From a checkpoint of a small sound classifier.
Model: log mel input, norm batchnorm, widths [256].
Training: 13000 steps, batches of 128.
Data: trained on read English sentences (LibriTTS-R), 15625 training examples, 106.5 epochs.
Rows from block 7, named by matrix and row number. Rows with one number belong to one channel. Each number is 128 + 24 x the weight over its row's rms, rounded and kept within 0 to 255. All counts start at 0. Numbers have three digits each. After the name is the row's rms in percent of the matrix's.
# filt: filter width-3 conv, dilation 4 (model.blocks.7.filt.weight, 256x256x3), inputs 192-215, a 3 kernel for each
# gate: gate width-3 conv, dilation 4 (model.blocks.7.gate.weight, 256x256x3), inputs 192-215, a 3 kernel for each
filt.72 099:143128098116130144087167148164139171136115193112117116157127132130159098160132086162119104168121080112142164170114112126114139130150100131107097129196136086150125144109096134146102135119110120141125122137111138149135
gate.72 095:154078078125123138140102125153143138106117129151127170135099187095110085119107151137108113137119139124139106089094106100109129136147152152136114156099112110138093126136132121079157141154114108150118137164099130102161
filt.73 095:122126141177123176117143116089171132136126127164139147099089135137113170171107177154132155114115143152131143168152091123138144126114122130137111121093104130095143120143125087105139176074149096117127068116112148146121
gate.73 094:105110158087114123149113124196110148171146158117124118120173165152154084134157123123155172100169098110100130128153093151128114110106153137142144126137172143126151096120144124147107125150165139120130078109102109130108
filt.74 093:108127112099131091124134135107089153126147146148127103152089114161170165135108081100166130143152094146127101094143108150118104099134125160159101076083143136124148101171115112101166144109093133134105122138129150146115
gate.74 097:114115128123187093086167127156159182155141135136108132140152115088108127149136113151167096112120091135110111153117103125092129187151088131144129141103133107136138146146099086123140133119093117137108144144118161175118
filt.75 104:133080110083148115156116125166133121157139114148163101151157111085125112116129099129166125122098141096160141104185133133162106097172146145109111137116130128127125136126130143141132108153086109095118140139140126124131
gate.75 109:136133169179128143125129128090150156108111138132069158088170124102143054106141125144106096115131124075114170140123133138151133132107149174131152135116164137115142156107104142121099061115119096116132162104135147150085
filt.76 104:125115175112108145120145115117159098073117098136159110138150139129147139112149162113142130118123117132139127136140127137135087127157141113104124160109104134169133114129107111121134129113151114125111116100167126200109
gate.76 099:126115136105124118142110145143098177136152099146143103130130119117102140160109144122139120114109151117129141113096131149124134143090123126122111136084141129141119116135102122119109178142123094165089120128132110119175
filt.77 095:122148142157120112151154165133170139146153121139133125079065204160153140166117150103113122134184133129111107145123159127162136140095122091124093138115138140116134146079114129137124146126089115146127174156125133131181
gate.77 096:121117146073128103126167153101151147141098140133121116099163117114142122131114103108145133118094123168167099138107121127112109152128145131128112118130122147122114119092159144155122132122149120117147108136139072105121
filt.78 094:102120127102121140100134140132195128110165082120123156139128093122177173103110153138115133124094109127097165101127128126093155147098141174096141132100183128120095093142153180129088159128124159118162138121129131152146
gate.78 089:140120107081116152098108116098130147109190106134111122134142122153103149114160138145121146115149135115095125127163132122133083115113097092107111063127134143159072117138147120127178135110134092140164127112125134137094
filt.79 102:164113175142054129133107117120090124135128094114152141151139128102119127104118097123126147099142110091119118138124139116103136134140099117118150135138158120130115094136125143112120095144098142124119124114085108156149
gate.79 099:123128131108109125073123098154139100150130130146132151083112079143097141125107108130094122104126135118130137113171108167132164139132108129130126095145137104144102165078139123158118104161142140131104100156132122102137
filt.80 097:119153117181137120143133139131142106101127149115138111116091195127121124133113112158124117125117104116148150110108157108109168104140114077130128158107133143130157147124126120157163122117124187098083131141114167098141
gate.80 095:123104105115162145159147108114160130149111103141132156148098060135116108138123111138110162122122117119143122115112128122116154110141179065139080091133100116105172128102137097117128148071171139147108184167120088131150
filt.81 102:129121114162117104147129123117085134188132119090132177119129129122112094138153134131136154122112123119137132134121167097117176157118139129109130115119123145152122121186140131089106162167129118152101145117147103142170
gate.81 105:134117090173167132130105123100146163141106146135092136127133162105125158150101142134124128117110160134101150140127134103122192133115156109086104109122096172154142094158147148078112148143129139105114132129169168151182
filt.82 097:140129128132187120161136096171087139156118121097128146104153109127129071186104148080168126138120130148119132210092092157118087132099151177094080094116095142129108097111103120135156139108100107123167142125140135146116
gate.82 097:111105130129140150133123117132150124100128114075131132152130120137159135161126139130127137107157110171170103098153116138122161077108121165142119118160146095134094158123117144118145125146122111113153146082118121097138
filt.83 094:119145146112169093125158138113122102117108152197149117170124118108113162112101112106122172133119061113122117059131120159165100141112131119119123110127133116128157139145150163100127145121149149177103121160148163152135
gate.83 094:128100128150133150084124096177145107130097107149069146138108139101089125141184118094109101085123162119143135124102141104149109113152098138136122093128152097171113109150178158124078153114110061153131145144122114076171
filt.84 102:154166131150076168102165115134125146119153144122188106119145105121135166154121115129132110105131167160115143148146128130103125176130178147165142112125099130168142127115114124121112115139140123106148133110136130165110
gate.84 102:104167157145109147162135130146113186071120147112129138143107101161124112094129157106165092116123113154109126129095111115125141116152114136180139112143090130089138084110104111137099163111156132120117098095122098083168
filt.85 109:099117134133136123091128121117132154116125156146111095116098147128096145159132101152124103125111149140187125144152154155143156106102106113128098156096157157161105120140087109123111141142137109130128120142139151152115
gate.85 105:148128111109123152162139118171112123139107140111143127127066107129120141138123162141108138112163090135152131095151133153107139163125115115125092158145115150107114160118136136123130140162116099132155139154112108145113
filt.86 095:104088085137129131156154127107094067092109098144107144181118106099101120173130137117111134129119168161162110168127151112119154083109144118142093086153118134140107137107127135114137122159172100094137099125130132195123
gate.86 095:114080109170113108101078102162142145162104134128128124108148107146148105151154141099152127140126136124154093131108125148131134139133169128145110109110160147142147161110098135125148099143115135132113105111141158159096
filt.87 102:154156107151111110130162130130138077094129106132102133100154118136126118121081102121129128095078162104146111130117095089091135095132134149154135118133140151148097173151083158146100125147133138147132136134116099110139
gate.87 106:112111131098154161122139122138153112138127150104110111149142143131114159147113117127155115182121127130123107154136123147119121129094176166153163133127145158101116130141104137144121162121118137138150091142134129090133
filt.88 094:132104142146123099115123143116163127136116143156106113123108115111141118163123080145081138131099142135140142160119128131116174104143117121087104097158112102165084178128129107143127151124139130123117108134143123160115
gate.88 096:121119077135120109155163091128105136133169146137124148111096130132134130115159121114100135100181169161133140128067157107195121156153124119127132080079101137122091101143144126140107130126102136129139098167146139106129
filt.89 102:089107139118150108084109122158101143132103114170092133127163105134128139122179117137107160136117104135157148127183168141126127147134126146119108161178102134164151113060105144115147132091111106167117114133132116114121
gate.89 108:158160130123152142164096137096127093111106092180116124092095118105132106100148123163105126158134129092132143147129146133128130146120090122178116155146141127153124120179090099147122154140139160136146131125122165133152
filt.90 090:109101140125158154108105098093128132106128111130106156124113121163094161109133114141132158139164125155125148180131065135111144107111121116108154110086132119125121154144130081168121172142139148170126110073113146158117
gate.90 094:134140135118151153136109111154128138129119145127131131120075154139079135123133132100104109115150135114114145129087121141157148107090138125178120160146142091138137120097129128079096112125134115098151130155111127096090
filt.91 101:141148202151092109188145135111146139119171111146163119113148111125102135118128130141150156105168135106169122089106115127143112080119123142148149132113118131113097142111091165152102133118132138152109140153111159147125
gate.91 106:154152112145171126131163131153107120144111142084143116145098164106092117124147115098142158136137154118116118121156125149151113148080146097122113151152135112139119119065130113139147107136141142127174127175131149130146
filt.92 100:114133089155158101149156123118118155131101130151138096178113093139116137104152098128123104145112112161135124132155110135119174145124068123162107139141146168112146124160111102143113090105143134118128107150145093144123
gate.92 101:148129149149137139077181154130108130148144112132164165149141107150131126088145146152130131140145144103098145113130128136108139177121140142168101166130109113159115145130133100138122116120133152130166080176094120132138
filt.93 094:085162118156154118133107123150164091163130111129133143151133116111157142181145096153152127096122093118113110101134176146150140120102137109154116122108130111151162120140125099115098137100122151151098175112102118128095
gate.93 094:159124125099188117128140118100179104115090108134119134088126056077111136137174103097118098194137147075107139103113143164127135128134145107131133093127057128102141141111066096137130059119120128127117159157156112128120
filt.94 098:111105141130144112130156076143115146137129112070158105161147110093120141153134131171110104116146152097152080133109104136129162086193152121167127161117091095122098144130071106151091153156115110134121143143126087131153
gate.94 097:153109136141136154147126124117186111119126153123095114093130137105143179133125151117117121119133128141057108189092131107135151150130118145148119100136121136115101107121128132118094176152133083117091081112128063158099
filt.95 105:108125136093166110163120139143147100160095172116098111101131096124137121168176119106133132084139145167135142142140101124149114112110091147131121121144118125145118130151125077094179141104129147106101092139103113146138
gate.95 100:138130117127101103145132133129126136172126142143175130140122150113118131160091149109167167144137108134105172107135141112142121094127138140120125137120115107132160130110099168103087113112162151130085117122129074145140
filt.96 100:135110152086125153090134169088150142105105133092115151089179114132140059089169124170134133146136132092151100089137141127102104111137145183128142135145088093090175095139134103124080119149083118101113128143151136148148
gate.96 099:128117184095149135158123107137171143124114116081124155128121092130139167103141096161119168142157131081156152078169089102127157128131113103126135137120119120136102128152175113162139139101099144119120143135109154106094
filt.97 104:144118140163112172096113102142129150136115103058121153135110146120124135132141130140135100139103144091095143142074158092179102150125116108135109117150119119126094117137141151144113146146133126147106125118124091150139
gate.97 104:130127103164139118115149107145085122083115103178136096137128182107095074084113127142116106171096149114125115106148132151154131104146119140127129090150122127111129142079140148157137141121148140155114144100113152087153
filt.98 100:127107163086120168126125092106124171169145146128107127112118100082126133130144137133134101131145057122150151098143142149096163084138172143136124135084116136116129173131156108151132160152153096173105135118151100119076
gate.98 097:122142152206140085110148129150094103133113146149138119178151113151122102099122146113121118115122108124102174078083112178121121100133129111163116116148068123122144130150124114083120124145113095169131108145149138141126
filt.99 094:117130117127127088123101113124102159125140113094169153124097124140134163108126107131157143123131140129180151115172123154104117083144118124106132108124129088085145127154100143171083124131106152118126139145114107140121
gate.99 090:135115111116115107125116145105131144088115131110115121080155098134130171090133120158133155117110146129091081121158097123159117126150157102131152065121100157120086155117149123129104104105133110101141167109121107079109
filt.100 102:127086166104127131142151140111174135170113133138109178161151082117130135129118104135138127152144103131124141155155153135156113114109136129139137132139124148123090121081085108150134146116100111151129133148128118101126
gate.100 107:129072145051148170099141117156119127147116109140122119147130112132161138096140102128135126148153119088143117139104151137105109106173099099144163140149164131107151137146045116155105175119132114115137114131139158146130
filt.101 105:097139107162130107150096114106133188089114101121136152144104105130168115104083132179117120094089122098137155092115129113152106126121166083150175137108109126130147120152138164133153146123072131161124139136158109118152
gate.101 106:100149148071158119112132110112086100151124144164182137140118120129126119135109105147129135164125147144156097175125107125086158113127168132151164141148127113121140158103105124119122132113131127138140112066159144126143
filt.102 099:122170143159140117150129168108127125126123120125114091098109119119140106111102178130157103139144131120098121165178130117096101133126104140146102163125091091099133128181090112128118100117132095124146146143122121145098
gate.102 092:110126164093139158102122126112142108129126101136162126122138111097128152128155131164117086120141131093157161097136143148108090134117129143117138125112156183150130128125150124111164128128113129219105149123130115114111
filt.103 093:095072133106082144121090134121106175151123096147132160140092155116130102123126120100111117120124103114153156129131131086085176107078115107103147088189148161134103039144120095153139121155122110117112143107122159145086
gate.103 094:102089141119116167134120151126147126121145081118147137121105105135170134143124119081137140147132137129135108141105119112157075114104125129131163085111099111161144104117125132130162158097115091118123126143134138150093
filt.104 102:151129132100129106110100138141119163124142139113158147119135113164142109137112133118110164144127103125166086127133137108141125120121135114115147151149133111098122140067136141145140121126114147135090115127107114125123
gate.104 101:115117103138153115103093148110148113129084165164084157107113128140136142150162142130157116148158116146094152120155128104145152169101133087144163094156152127168183130149136128148115107151136152085106103114142139139148
filt.105 103:123152127121177137128148132134123084102129133119137121109120133138127122100128109162082122185120154136097125162137155154091087144147109138100134110151118162151107166163131132149124146119139140125084150112213158113126
gate.105 101:102136131102139140066122072132092109125125168132125146104122157146118128147171134141127111120139124153142130086108124119138138108140086132159158118123136139139100110106117111118157162097082126139107140128135144109080
filt.106 097:124114101128148142127127136168110122134112154128117142104168111135111157145173182166130125159098138116126108152119160090150153131150139150093139117121140125098140105153158105102091125156143146147124139121118099138101
gate.106 094:166101126155100120139126131105096157126115142145147144119109093120166110178111168150098151143119119125128118116152199153099123128114094107117136138116134141139117131167149108134147118131109099123152148157118170108129
filt.107 109:101125166100131105108115152163171096118098123154152103163129086136117122151120138177119164096118156132127143112130162138130082138135147176116127122135178093107133143120109099169134082199105128129139144122144114147123
gate.107 100:106116116127116085117148098143143127141162118120154178175149158124117126128152120140132112127115118095125133071119155105116174090163127127129128094137093150144099144118117129190155109103159148107129121114143130120128
filt.108 097:159127094148105108079139133111164111120158089128139144139126102120114114119119160127119113147105126080169094131117122133131099123147158129128124077094092106096097136138143127096161113097161147122141088091135145135151
gate.108 104:068145140135097125180111157132172150177119147131138135146125138119110111144102142131119141149132151086154115125123137085123123124135110127150136080147145137151143126102139127142098161132182096144101149112140137131121
filt.109 102:126133136141145094129158135121151139179109107129104133111144078132125148158132131103121131162147139098132165109131125156117108103126121111110143106125143099149113129118117096109160127113139115135141098173158135113125
gate.109 105:147143115142124104128119129088142140155128115113126157160078144154164137161102128127136132114182106170143100144130145107120164157080176146095117150128133136129127130155148110098131116115116099098146124119125105166134
filt.110 103:131126114139164063091084153188125111142122116111182122088135155154098107121137150131102131155148124118095099152148149120124126070106125139124154114154127127149134166134135120193131111110158157108094140122135116124124
gate.110 098:072126157165086105158138173158122118113114168101150122159110082120145119121139135119151113139154118092147177134145107145160127120150133136132145140158100099173173138092119151132158179171109168118145123127103127095091
filt.111 113:138149137117121141127172157077147150110125076144113128151136136121084131104149115137150115137117124145107119150135149111135151103106126115109100101094155162094122119170092129153133107100129130115110151113165145087129
gate.111 108:131118123134133076107125154104124113109149128143166155135171161103140157112109121133110121140134112147116150145113136128146131112120138156116129112154160123137112116141147146104128134146123101130100115184104103070129
filt.112 103:129148117157092106118109139121111081136113103098132159101126121136110081132142116132111119125153155136134161153171142142135115158135142120071152119159134151137137142130146130131091160110114132147127120114108199136099
gate.112 100:128149149106079071176138114117172117142114105162135152128075139135162096096156194127101123118098129115130166140161106142119151127119136089086122160100126140109131107129144159116107087138103111113132137110152133137130
filt.113 091:118063125165133136110077139138100093159176106129131139186124107089112134094140176151148120141163139092123092122135097107148156134157133138156126141152112148118112201109115141131162103102115132084126118073136098116151
gate.113 087:104108166105138101092144058127136150147148117115150145102125095106148117100142170147124115107109121136133118079145141150107095121123103122095161142159123131062113137093169132105109126102149101106104133151170105120128
filt.114 096:122131146108121130155173099100177148151137131112099129131151143121153125136120162138124116127102134122181080119113098124101111133129141117111145109151105140103118131148114134144118149118120138168145146094153145101138
gate.114 099:090153122126131121149112116115126106149119142097102129124112161147154181156145110146173137134091059124120138126066107153156144146142140128104129118153143114166101089139110139155122106158120114102112110134125147091127
filt.115 098:144132130179108108119151128142095140158129126156098144134135128145156099158094096136111122127120100131149109104103110138138121114164155125109157112130141115148145119109084148059133147132089181109130109156131119156159
gate.115 091:090141107107118123150173160130119125115137144102088101111102136164116054128144164107146152135177125122112150101140141080136152079087192128142134122093110137092126180125127112124113139126110111101126116156110126129121
filt.116 107:130108131155117111144136122164097157115175153129088108108119158133127128171094163108141133134142146139092144130138108166119113166088170154133137097148097161152114164134106156145141142112128148104112125108140172132111
gate.116 106:117149063098119145174159115073131169136105104150107111143074178154137111156146172142111131190130126118115132111112173133099127145136127170093126137104132125140141108171092115148106136085117108144122138145102125122115
filt.117 089:153133100129120105119169156097161148146102116159143102141125105111143114145118155138140088119099167135109143136131103132147106120172092135123153139113139160110102180131112132178136157113112154100146134120147099123148
gate.117 092:153154131132173169122141093079077111121157115180108128133157130135107148151130073139116130112127113137123133126115110133138129096078118128112154123092103151143146102120160139072110108115142094133138148169157134082136
filt.118 095:130139129104136124118140078146159105125148144136142119132136126169106143142139091153122139114097110095141115106107147101078117139140126114129114123129136123160139069188142167136108107130142125133130097131135082165124
gate.118 097:117134116107164162106081137159133130089165146148164124130087147140092138114125166115122102129162173127105116126110119132102109131052133120110098148137097147154127087150103157126153137113130129121134124166136112099170
filt.119 100:129119127108089098058154114126140123130106160122143137159108140175099101122158174115130105138144112150133100126081133120104112111104152131156100142140086154111113123127152174134132144132114084147118131115117160101109
gate.119 108:099139145124112127120093140113175119141142134135102143144136085190128132151106170123121140186132128128092136098155103183099132141112139124152120131142149151134077099110118126111115133111159098112101122117147097141078
filt.120 096:112125148158103133141130146159169089141130121123118111148106140120071150139131147114096124141117131125118160120179131128128102106133148119149136102113121145157116170140113127100111146105101098118144115147143155176092
gate.120 093:133127104151108145134093174137077120154144139144133132122148109091156106121170134139140127108074153103117096139091149133146143075162093076143102109132094161111146091127127097087133128139104110124142108166108151116130
filt.121 102:088155131178130122122109148146119148135138104158102131131135114121149185144122117111140116113127135136136143085170146129121128165143101152134114075169138144130081126126126147116098155104172178127121127125116094098161
gate.121 108:154125099160141129089135123131077122171147104133120137126154129139185137116127119125104120147123150150128138124155126093136156132159107141151138070158177197105088122133060133137132141100129149099163109141173140142136
filt.122 101:152136148153163106108122111121111185108143137122133143122107102121164143156130092129168119147112131134129139119097141151098140120157138185106144119144112169157153128173093128130127089113140132112122143131134113134109
gate.122 102:095127120099126170145145155122114170121103132128104108129106095135164129133122117152105132078119125148156124128171169132128174121109137099100109158131123138082117087152170088113097129168113129145104157134118160111171
filt.123 105:081153143121137109135114124147114110112119124115111160139146123109120125142110146123170146125104095117111115163117139124140121083172127120107134149118157085141109084143127098127088079168101133126132173125139128114096
gate.123 102:139141140139176123154081096114118127130102104131135161146131126118157126132126136124149123119104131084144121154123073122107186185151123136117155126129132170131138102165127138140138114124075142153175153126113133132112
filt.124 098:122146110176095118181150139149094132155143140158129132103080144145107119139105109123120108180128095145118123135186127121121124123097150170120108144149128116120170137126154098148119163096111129108156112105115170133124
gate.124 102:132189134141126145133128133129131111111106152120156130114153096072133114188113092124127137127123143101144108119126127144106127149125104099131162077127142109110129194178140128084118113121131106157102154123121082168158
filt.125 105:155166179144106078124109142111137165156136144114107126146138100126123160148138084136142110143102145109157116163091126116105139115130142127115099129123129142159117117113123137150126099144137117129112116098180122156127
gate.125 109:163116130108135110155164116119159124187115135129101150113122082166130096127141100190109122122082125126134106108088128130125109092151153134134089095149141124136109145126093123137157103146110132088141114147135150156168
filt.126 097:130138127121133198207119106130121138142136116133094111115130126138129098110144148100126153125137111139136118093132094135099115149129132136109134135126124127117130132106192115090097118141139167144155096140131093080136
gate.126 094:102125130142105080169124105172121093125106075136099153109110061094107141133133135138168122151163188118087139117155112113099192107123129131125137096146105157121162120103108125135132086103150129095104137145160142121146
filt.127 107:137116132129128137137121128168127099183112132115136129096099157130108106128087102131104108172104134100150140125095120140082136089114117158132124145106113130114089105133088124145102139116150147071153117098144147132084
gate.127 112:081121159113122117121181150143105122133124124119147107106161129136102110157151125150126143109112132143126134113119097111089180096150083150149132174145126104114108098117128086092150128162130144102133112132125125132135
filt.128 091:106116142159134117096121144174131126110121111160131131153127128167168092113157132114155158117103151164150135170145114141127123159135124153160130170140138097094140172113149081142125110131122123139126097132126113094147
gate.128 091:168150133157112142154089134109095094143113086114166135125160124115146119138148130137154146147113133115104131139142127118152101094106124130142107103104123113113105142136162125127111114118114105134134147135149134151152
filt.129 096:160097076131131148164126088155114100136114131108120117174100155130149112103141118134133144118134141098113123151094131143147132151093108131137128143100129139139100085138177139134151148113148144136109139174174155116126
gate.129 094:126148140120137120109125114112116172118118151127097098118109098121139123114150164143138129114124153120098164196127094117096115152106095131146082116106114153114122162126129137115089138117125133093119139115104124131169
filt.130 104:091151127120116100118125100117153148131125137122117111136156107125127158123085131165116098154114163134148115120114110137106119080114147118116092149147100096125129146098097116151174089166139178145123166124128109142127
gate.130 103:072127149102115133133130167138097120123109136111152102123076115130120113140097169126134150128153136097153069141099124106115113067105123096143104100124151104156124095140086133108075160109161124126160125098082144086175
filt.131 099:114109159162157147136122151120118108152114145157110134124140134126152137136139095157136111164116146105138110148097127133131117096149131107117112123140096126142118154097089080153104124125115100126126158134141122149156
gate.131 096:175140140111148143134118074166100162119160151135113117155138184116095152124139141165122088148102137141157138155123076116122129110111138126112094145159110121102127130160128120144160145069142126139143120146161145157158
filt.132 102:128113144146125135140130156119105126074115144114128153140134131121158116128119127117112142110138136165115141164124185154120148148111154116121119114131126115119118152121139130126108101088114162132143131123133143119078
gate.132 101:133106140147137128124160119066096135121110139123149106124142143163168127116126121162127118128123154115076103144132132127174147166154092139191132131156135115105124148082105133146077129146136114094097161144176150158129
filt.133 101:119122150129084161139106105153123094124070090209119145137108147152133099134146153147160156100147182153115140138141158144152114092145149144146146154113093093153108136091161163131147115106092140152131130126110164125144
gate.133 093:136118134156150118135114122149163116139130104155138107144115126140095137154110137158187138143135083140119103133145151111126102162114145133154104153090147149113067131145111144076139137120161106135122114095147122121134
filt.134 094:116078109107132118124093172125142123109066168137114123143156124105099151154114070142118087141167091126114104120091118114109118134141153136108103086104142124143135143140129118148101123109139095141147151114122134157123
gate.134 098:108127135117108154099105118127156140148103120175077087119074096123117130123150152139122144121132143154138105160135122159127101145117150130155121113139111109112132155119112135127138108159090113105078143108146126165137
filt.135 098:114138095099138146134148117150119127146096122124098108163100138121080156117168139151142091126136152135130165166103147143108151092136157127124115158161127167131126129075108140183079132112135105133145171166126140177087
gate.135 096:107133123121115136145134130171106120106126108168147165209169123123098136115122093099115134118141137167147155153111124134136156132139118129102120128101088097154114139160126134151158123141153111132136090130127121123126
filt.136 102:151104159092102132106111151115174063107136123143146162155137120161121126111120125103077119102142128145135072139125127128156117137094134091105105138167113127121115100098118105114091151097152140114126091132099143142112
gate.136 098:137125122096123104109142085095118190136136138096119074129139138159146078150137053101152087160118120111145111082136102165106103124077127127119132088168088145142120107115116140153145097106099127120162130151112139105131
filt.137 105:110099119089134162152120143093135098115114140116100108127134081107133113148127139126092125124140173083170127145163147143099111156152106149136140119161130144129138135182123124173113075142121100163136116134124154128095
gate.137 107:118113101143143152114143094053124177108092119127144124132141136150103138110171127134150130157103138089098095157139121123156089146116095117146134109119140118131112105135146159134108109123098107146149152181144125125175
filt.138 098:092169152161126099145104057156125094108060113151130103122170096084136149131125131113139116114126137147175109108135116130114159114130142169119131106127137122151142148095126111106123153083142133148165106138159144102141
gate.138 095:121107143115114141084140084135141097107097113103144115136085158148139111145120108149139142135106105108163137150147110105110152137140104105163099109108130146167154137131139159112133112150127138087102119076144138177109
filt.139 109:132070161105135147110107166125116164132103088088149091152113155112121130143096117099126110105132154168109104149142104149100129139138150143141125132144101114162114150107106152130129156139102105088133143111163107120164
gate.139 106:120118149147109133132134164159116057124128127149162135089103084151181092117127131125085148118135127110125134161114119137138116140216111110095120142113150122141132129159145136102175123176120112215154126153151093068128
filt.140 095:182083163117120151159144110146134119111135154141147073138122130131151136122136120155137141131143140091108168086059125087107156148124145139154132119146127092128191131130158138107101163131144118137141159165169131119116
gate.140 096:178109128121124117135162151114136111133143119116168132110121129147124184148172125113162105125111094145137148121196110101128137117136115121143151094135135146131118141117111149102117088143138130125130136112142110161054
filt.141 101:139123100128124149132112176109136104178100100113110146105138157108085128104113148109148196158136108121112155134137090108135140101093164151123129131156132161138098143174137095140115094126174147142098127089151147102093
gate.141 098:126157157212097158142137088096151112111108136150128176101158162142099072149129099113112105129125120123143139101107107139115149129139109114112160124098160132108135165119105105157132077163125133110091100130114188153144
filt.142 102:140109138112139153129152109071124098195145147111158131180073145171126088143161088152102134122146157126106134144153106126114119107157132102128129159130127165105106130136105126095128125107148097125124137132138164088087
gate.142 096:129131121158128102104091118107103147089109124138089168134143119103158158159064180091155109144127112131127130107128158139124119086155138113141131152201121141120156116181092133141123121159102158135117162135089153117093
filt.143 091:127100112145105123129100125126141108091172137119116094129126145136097140167127128129163109149162130138117105149134114104117119134116100149115114123116122096150114127135132111143149086150137085142119163147173117107122
gate.143 093:181130108124157123123147182134134123138119116107114129124135140161151124115150134143069111077136114136121148146145164099093162172135172160139095170147122144136138165113120104147141160159079096156117130101120128123145
filt.144 102:119146135131139111116091111142137200142096153148161132164129096150141132064132112128105147158193136150095166120130117148117183136110123139096162156087165108104156107130100111121136160157162129104141190115102161091142
gate.144 100:129147140144142143141116027133172156099149087129126126101114123114135152107118160076107123116126156139119102160128120113157132119130168151152120184090098116130128121139124109127106081120116102118132147132149137117138
filt.145 102:161106129129084077143094147164136057151119111131095105115128162140123141133150093145146162118156160118121146119120126144123077145118150126147145072112112115142113106141136163148144147130105123101127129113136156114119
gate.145 101:141163124113107093139089140122171150155106141096106157102135129149121146096160183147149130139121169104119131103132163115162125173147150152111143135074116155077158146104068158133133106143155145136122116097125122148115
filt.146 097:122098136180088084171116144113156103137102111118147116151117103144102122153106095114164174120109189123134094142121157132100106120147099151137165141122106110143144174134102119136124117089119134137124150097112093156148
gate.146 093:161136124161129129157131124106153118160109097133103138117122150119152117120122090135146102204133129092111104099099170112135144102151146116144155108145123167117095118181122139145141127119150176158085161145164156087107
filt.147 099:151126131132145117109161114129127139131151095147111138180135134134095117146114160105121135069106137115124113130157135140199097123116159116119109101143100075103154114123128108118112125163123086133168144104121144132148
gate.147 102:158120151093141119156133144113111147137114150157111138159131120091109098130124132100119148106109157082105132129079076151121141124055122137082123119144129090124153163143077142143109143094125154133104101124142173127111
filt.148 102:143206139150105141140179080109079133123145120124163133144142167170096093155108130146081113128167118112143125133109133169119109089101141149112149142113102140094125092125087148120099127101180151130123101116143126093108
gate.148 100:090105082134179132121120118138161118125120111125115104128140118156110143128086187135114135121103106140157123146100173121129117130160122109141128140133109145106116156160086086151129118124135142105136155113119138122119
filt.149 106:122097128115112144127117060146119147124153120141114118104129165114129122128120114130092090085120168136127115106143137097119167110083097143129117121104104110184119142130115164123159139090121139112133133146145145169136
gate.149 105:139111147139131151085128143153138084108144156135118146054144104098161113130108160106129126133110095140106146113126128164142140096128121130109171105112111189181120133096150124093131162114148104119130114152094135101106
filt.150 110:142140113117171105158146103122135147146109122128156080134084125131148156101165136168103137116121134101167135121113131149118087107177145157112117154095099121118126110184138152087132106120157126156096148153107119155128
gate.150 116:130154154156119107132119109095063089153109136116159140115140118141114136134143100093131124146128112132108167106133147124106104117127126123150130126094141082132128142173087113126142114124116122138175108116103122169157
filt.151 099:144112123139126141136144119117143155130110155112141101134134072139093119164105103162072144105110184122118076088101167087134124189101075150150114095112167142172125129128074124135157143096134135129109142123125120119115
gate.151 105:106134143105088113156203171129111106098137167088144113101073165109148069147121114138107167131127116080123134128147136162102074104089158122096139091108104132112155126134121112104125163131115138156111151130128124122146
filt.152 092:162157133188072145129134121117140127175132181142187068132149148144099124138139191129144116142120158125092128131127144103128108075115130142154161120105105135138097094119150114134131131148118101144148119111128167143154
gate.152 093:165125113099068153144106129134157143146132134114155125121128105062118130140107124117133086148150141117127121125116143104119147114115103115158098141103095158148145139141131118114126155136147104110109119163109104164134
filt.153 095:145116131089135113115119139112162122099136124117119152133169124113140136129115130140136133120106174161148113055159135152073174132174150103132145104088154137134097148138086161147109137142111152177125091090110158126128
gate.153 096:125154107102097112171159145130122097181132156108097117106134172087129111127150147110115104154132111124081139131093127122147120152155116122140125154148184146120109139125154093119112130134152092126111137141182137132136
filt.154 100:099106126137103153102157132104124156164133102108118128106140178118133163146155096158138120124124127130129146114131127102163133129145166127141121084161119152143127129120176127107135120096123111115162183138166113202122
gate.154 100:152120118124117138125128073132140111149133123137145124130136152128136070115143148147102108165133115145154102135138124129113144121113119116138089085135163146115117107131152121155113142151140088143123118096180122123131
filt.155 092:114124154173152143088145062176116153133134118157150152097094125101122117134135140104146154091115098101091150117139136119106123072109124120128116145093123143120133185135107145145115132101161134086094145118154115148144
gate.155 092:110128137166146159130115089150118141117156154153115155114114081147130130140136165117130145161121115131124124116123112122113153113144121140099095104126127086107105145136115129122121126119089126135124177180152130135123
filt.156 105:156114112137160150162107144103136094137131109090157130155134149114107106132092111113176121115129116138151078168170153157045091124141090136139150132137133162116127120126108135136140073123140117124107121081116126146073
gate.156 101:089145138114108122118199119108174142124142147145147122102109132104131122135164141118105133154110132115161123127101190133144136092101093123110110203123170098156124133124119139153112141188099168110153132146105139106124
filt.157 098:087117150104096075133144121131121154131137115118127156159126182150145119118113108111141108139125126139129114158136162074146162141096077177159095146115126151158130122110115134120117125107160111164122157102099104130139
gate.157 097:104103166115136137126135126149066104140115103096118113127125105111103124102114109152092135109137133107114140104147103150141153144107167121147134123096107132108144135152109135144100147111100124128120180127105147111127
filt.158 091:095116139104150124138123131108152151107121132119130112116138132142125172096116095122113125118132125135060126118062114119156148127150129144139081135124143140145101113097121085148112089147132120110158118113167127086104
gate.158 092:098134144119132083137126145101067130162135113147142095192135121087148164148130133154150153101114118092052133126153100104104105091136154081150138177136109114110116133132138087131099094135143108117103129124122145137129
filt.159 097:121110120190163118117162134096074077093124155109144133140121155120091159138127116125187131162113125119100150148087121126178132103138159133121145141157150097145102137143105152121106115127108067113137115139123156103089
gate.159 093:163136090087112129128138179116145134114144151135159137164113108174096159094115118101136141155124083146120120126097140123077124166139141113106134126114143102159091089103145140110154148117144149128182117127113115143111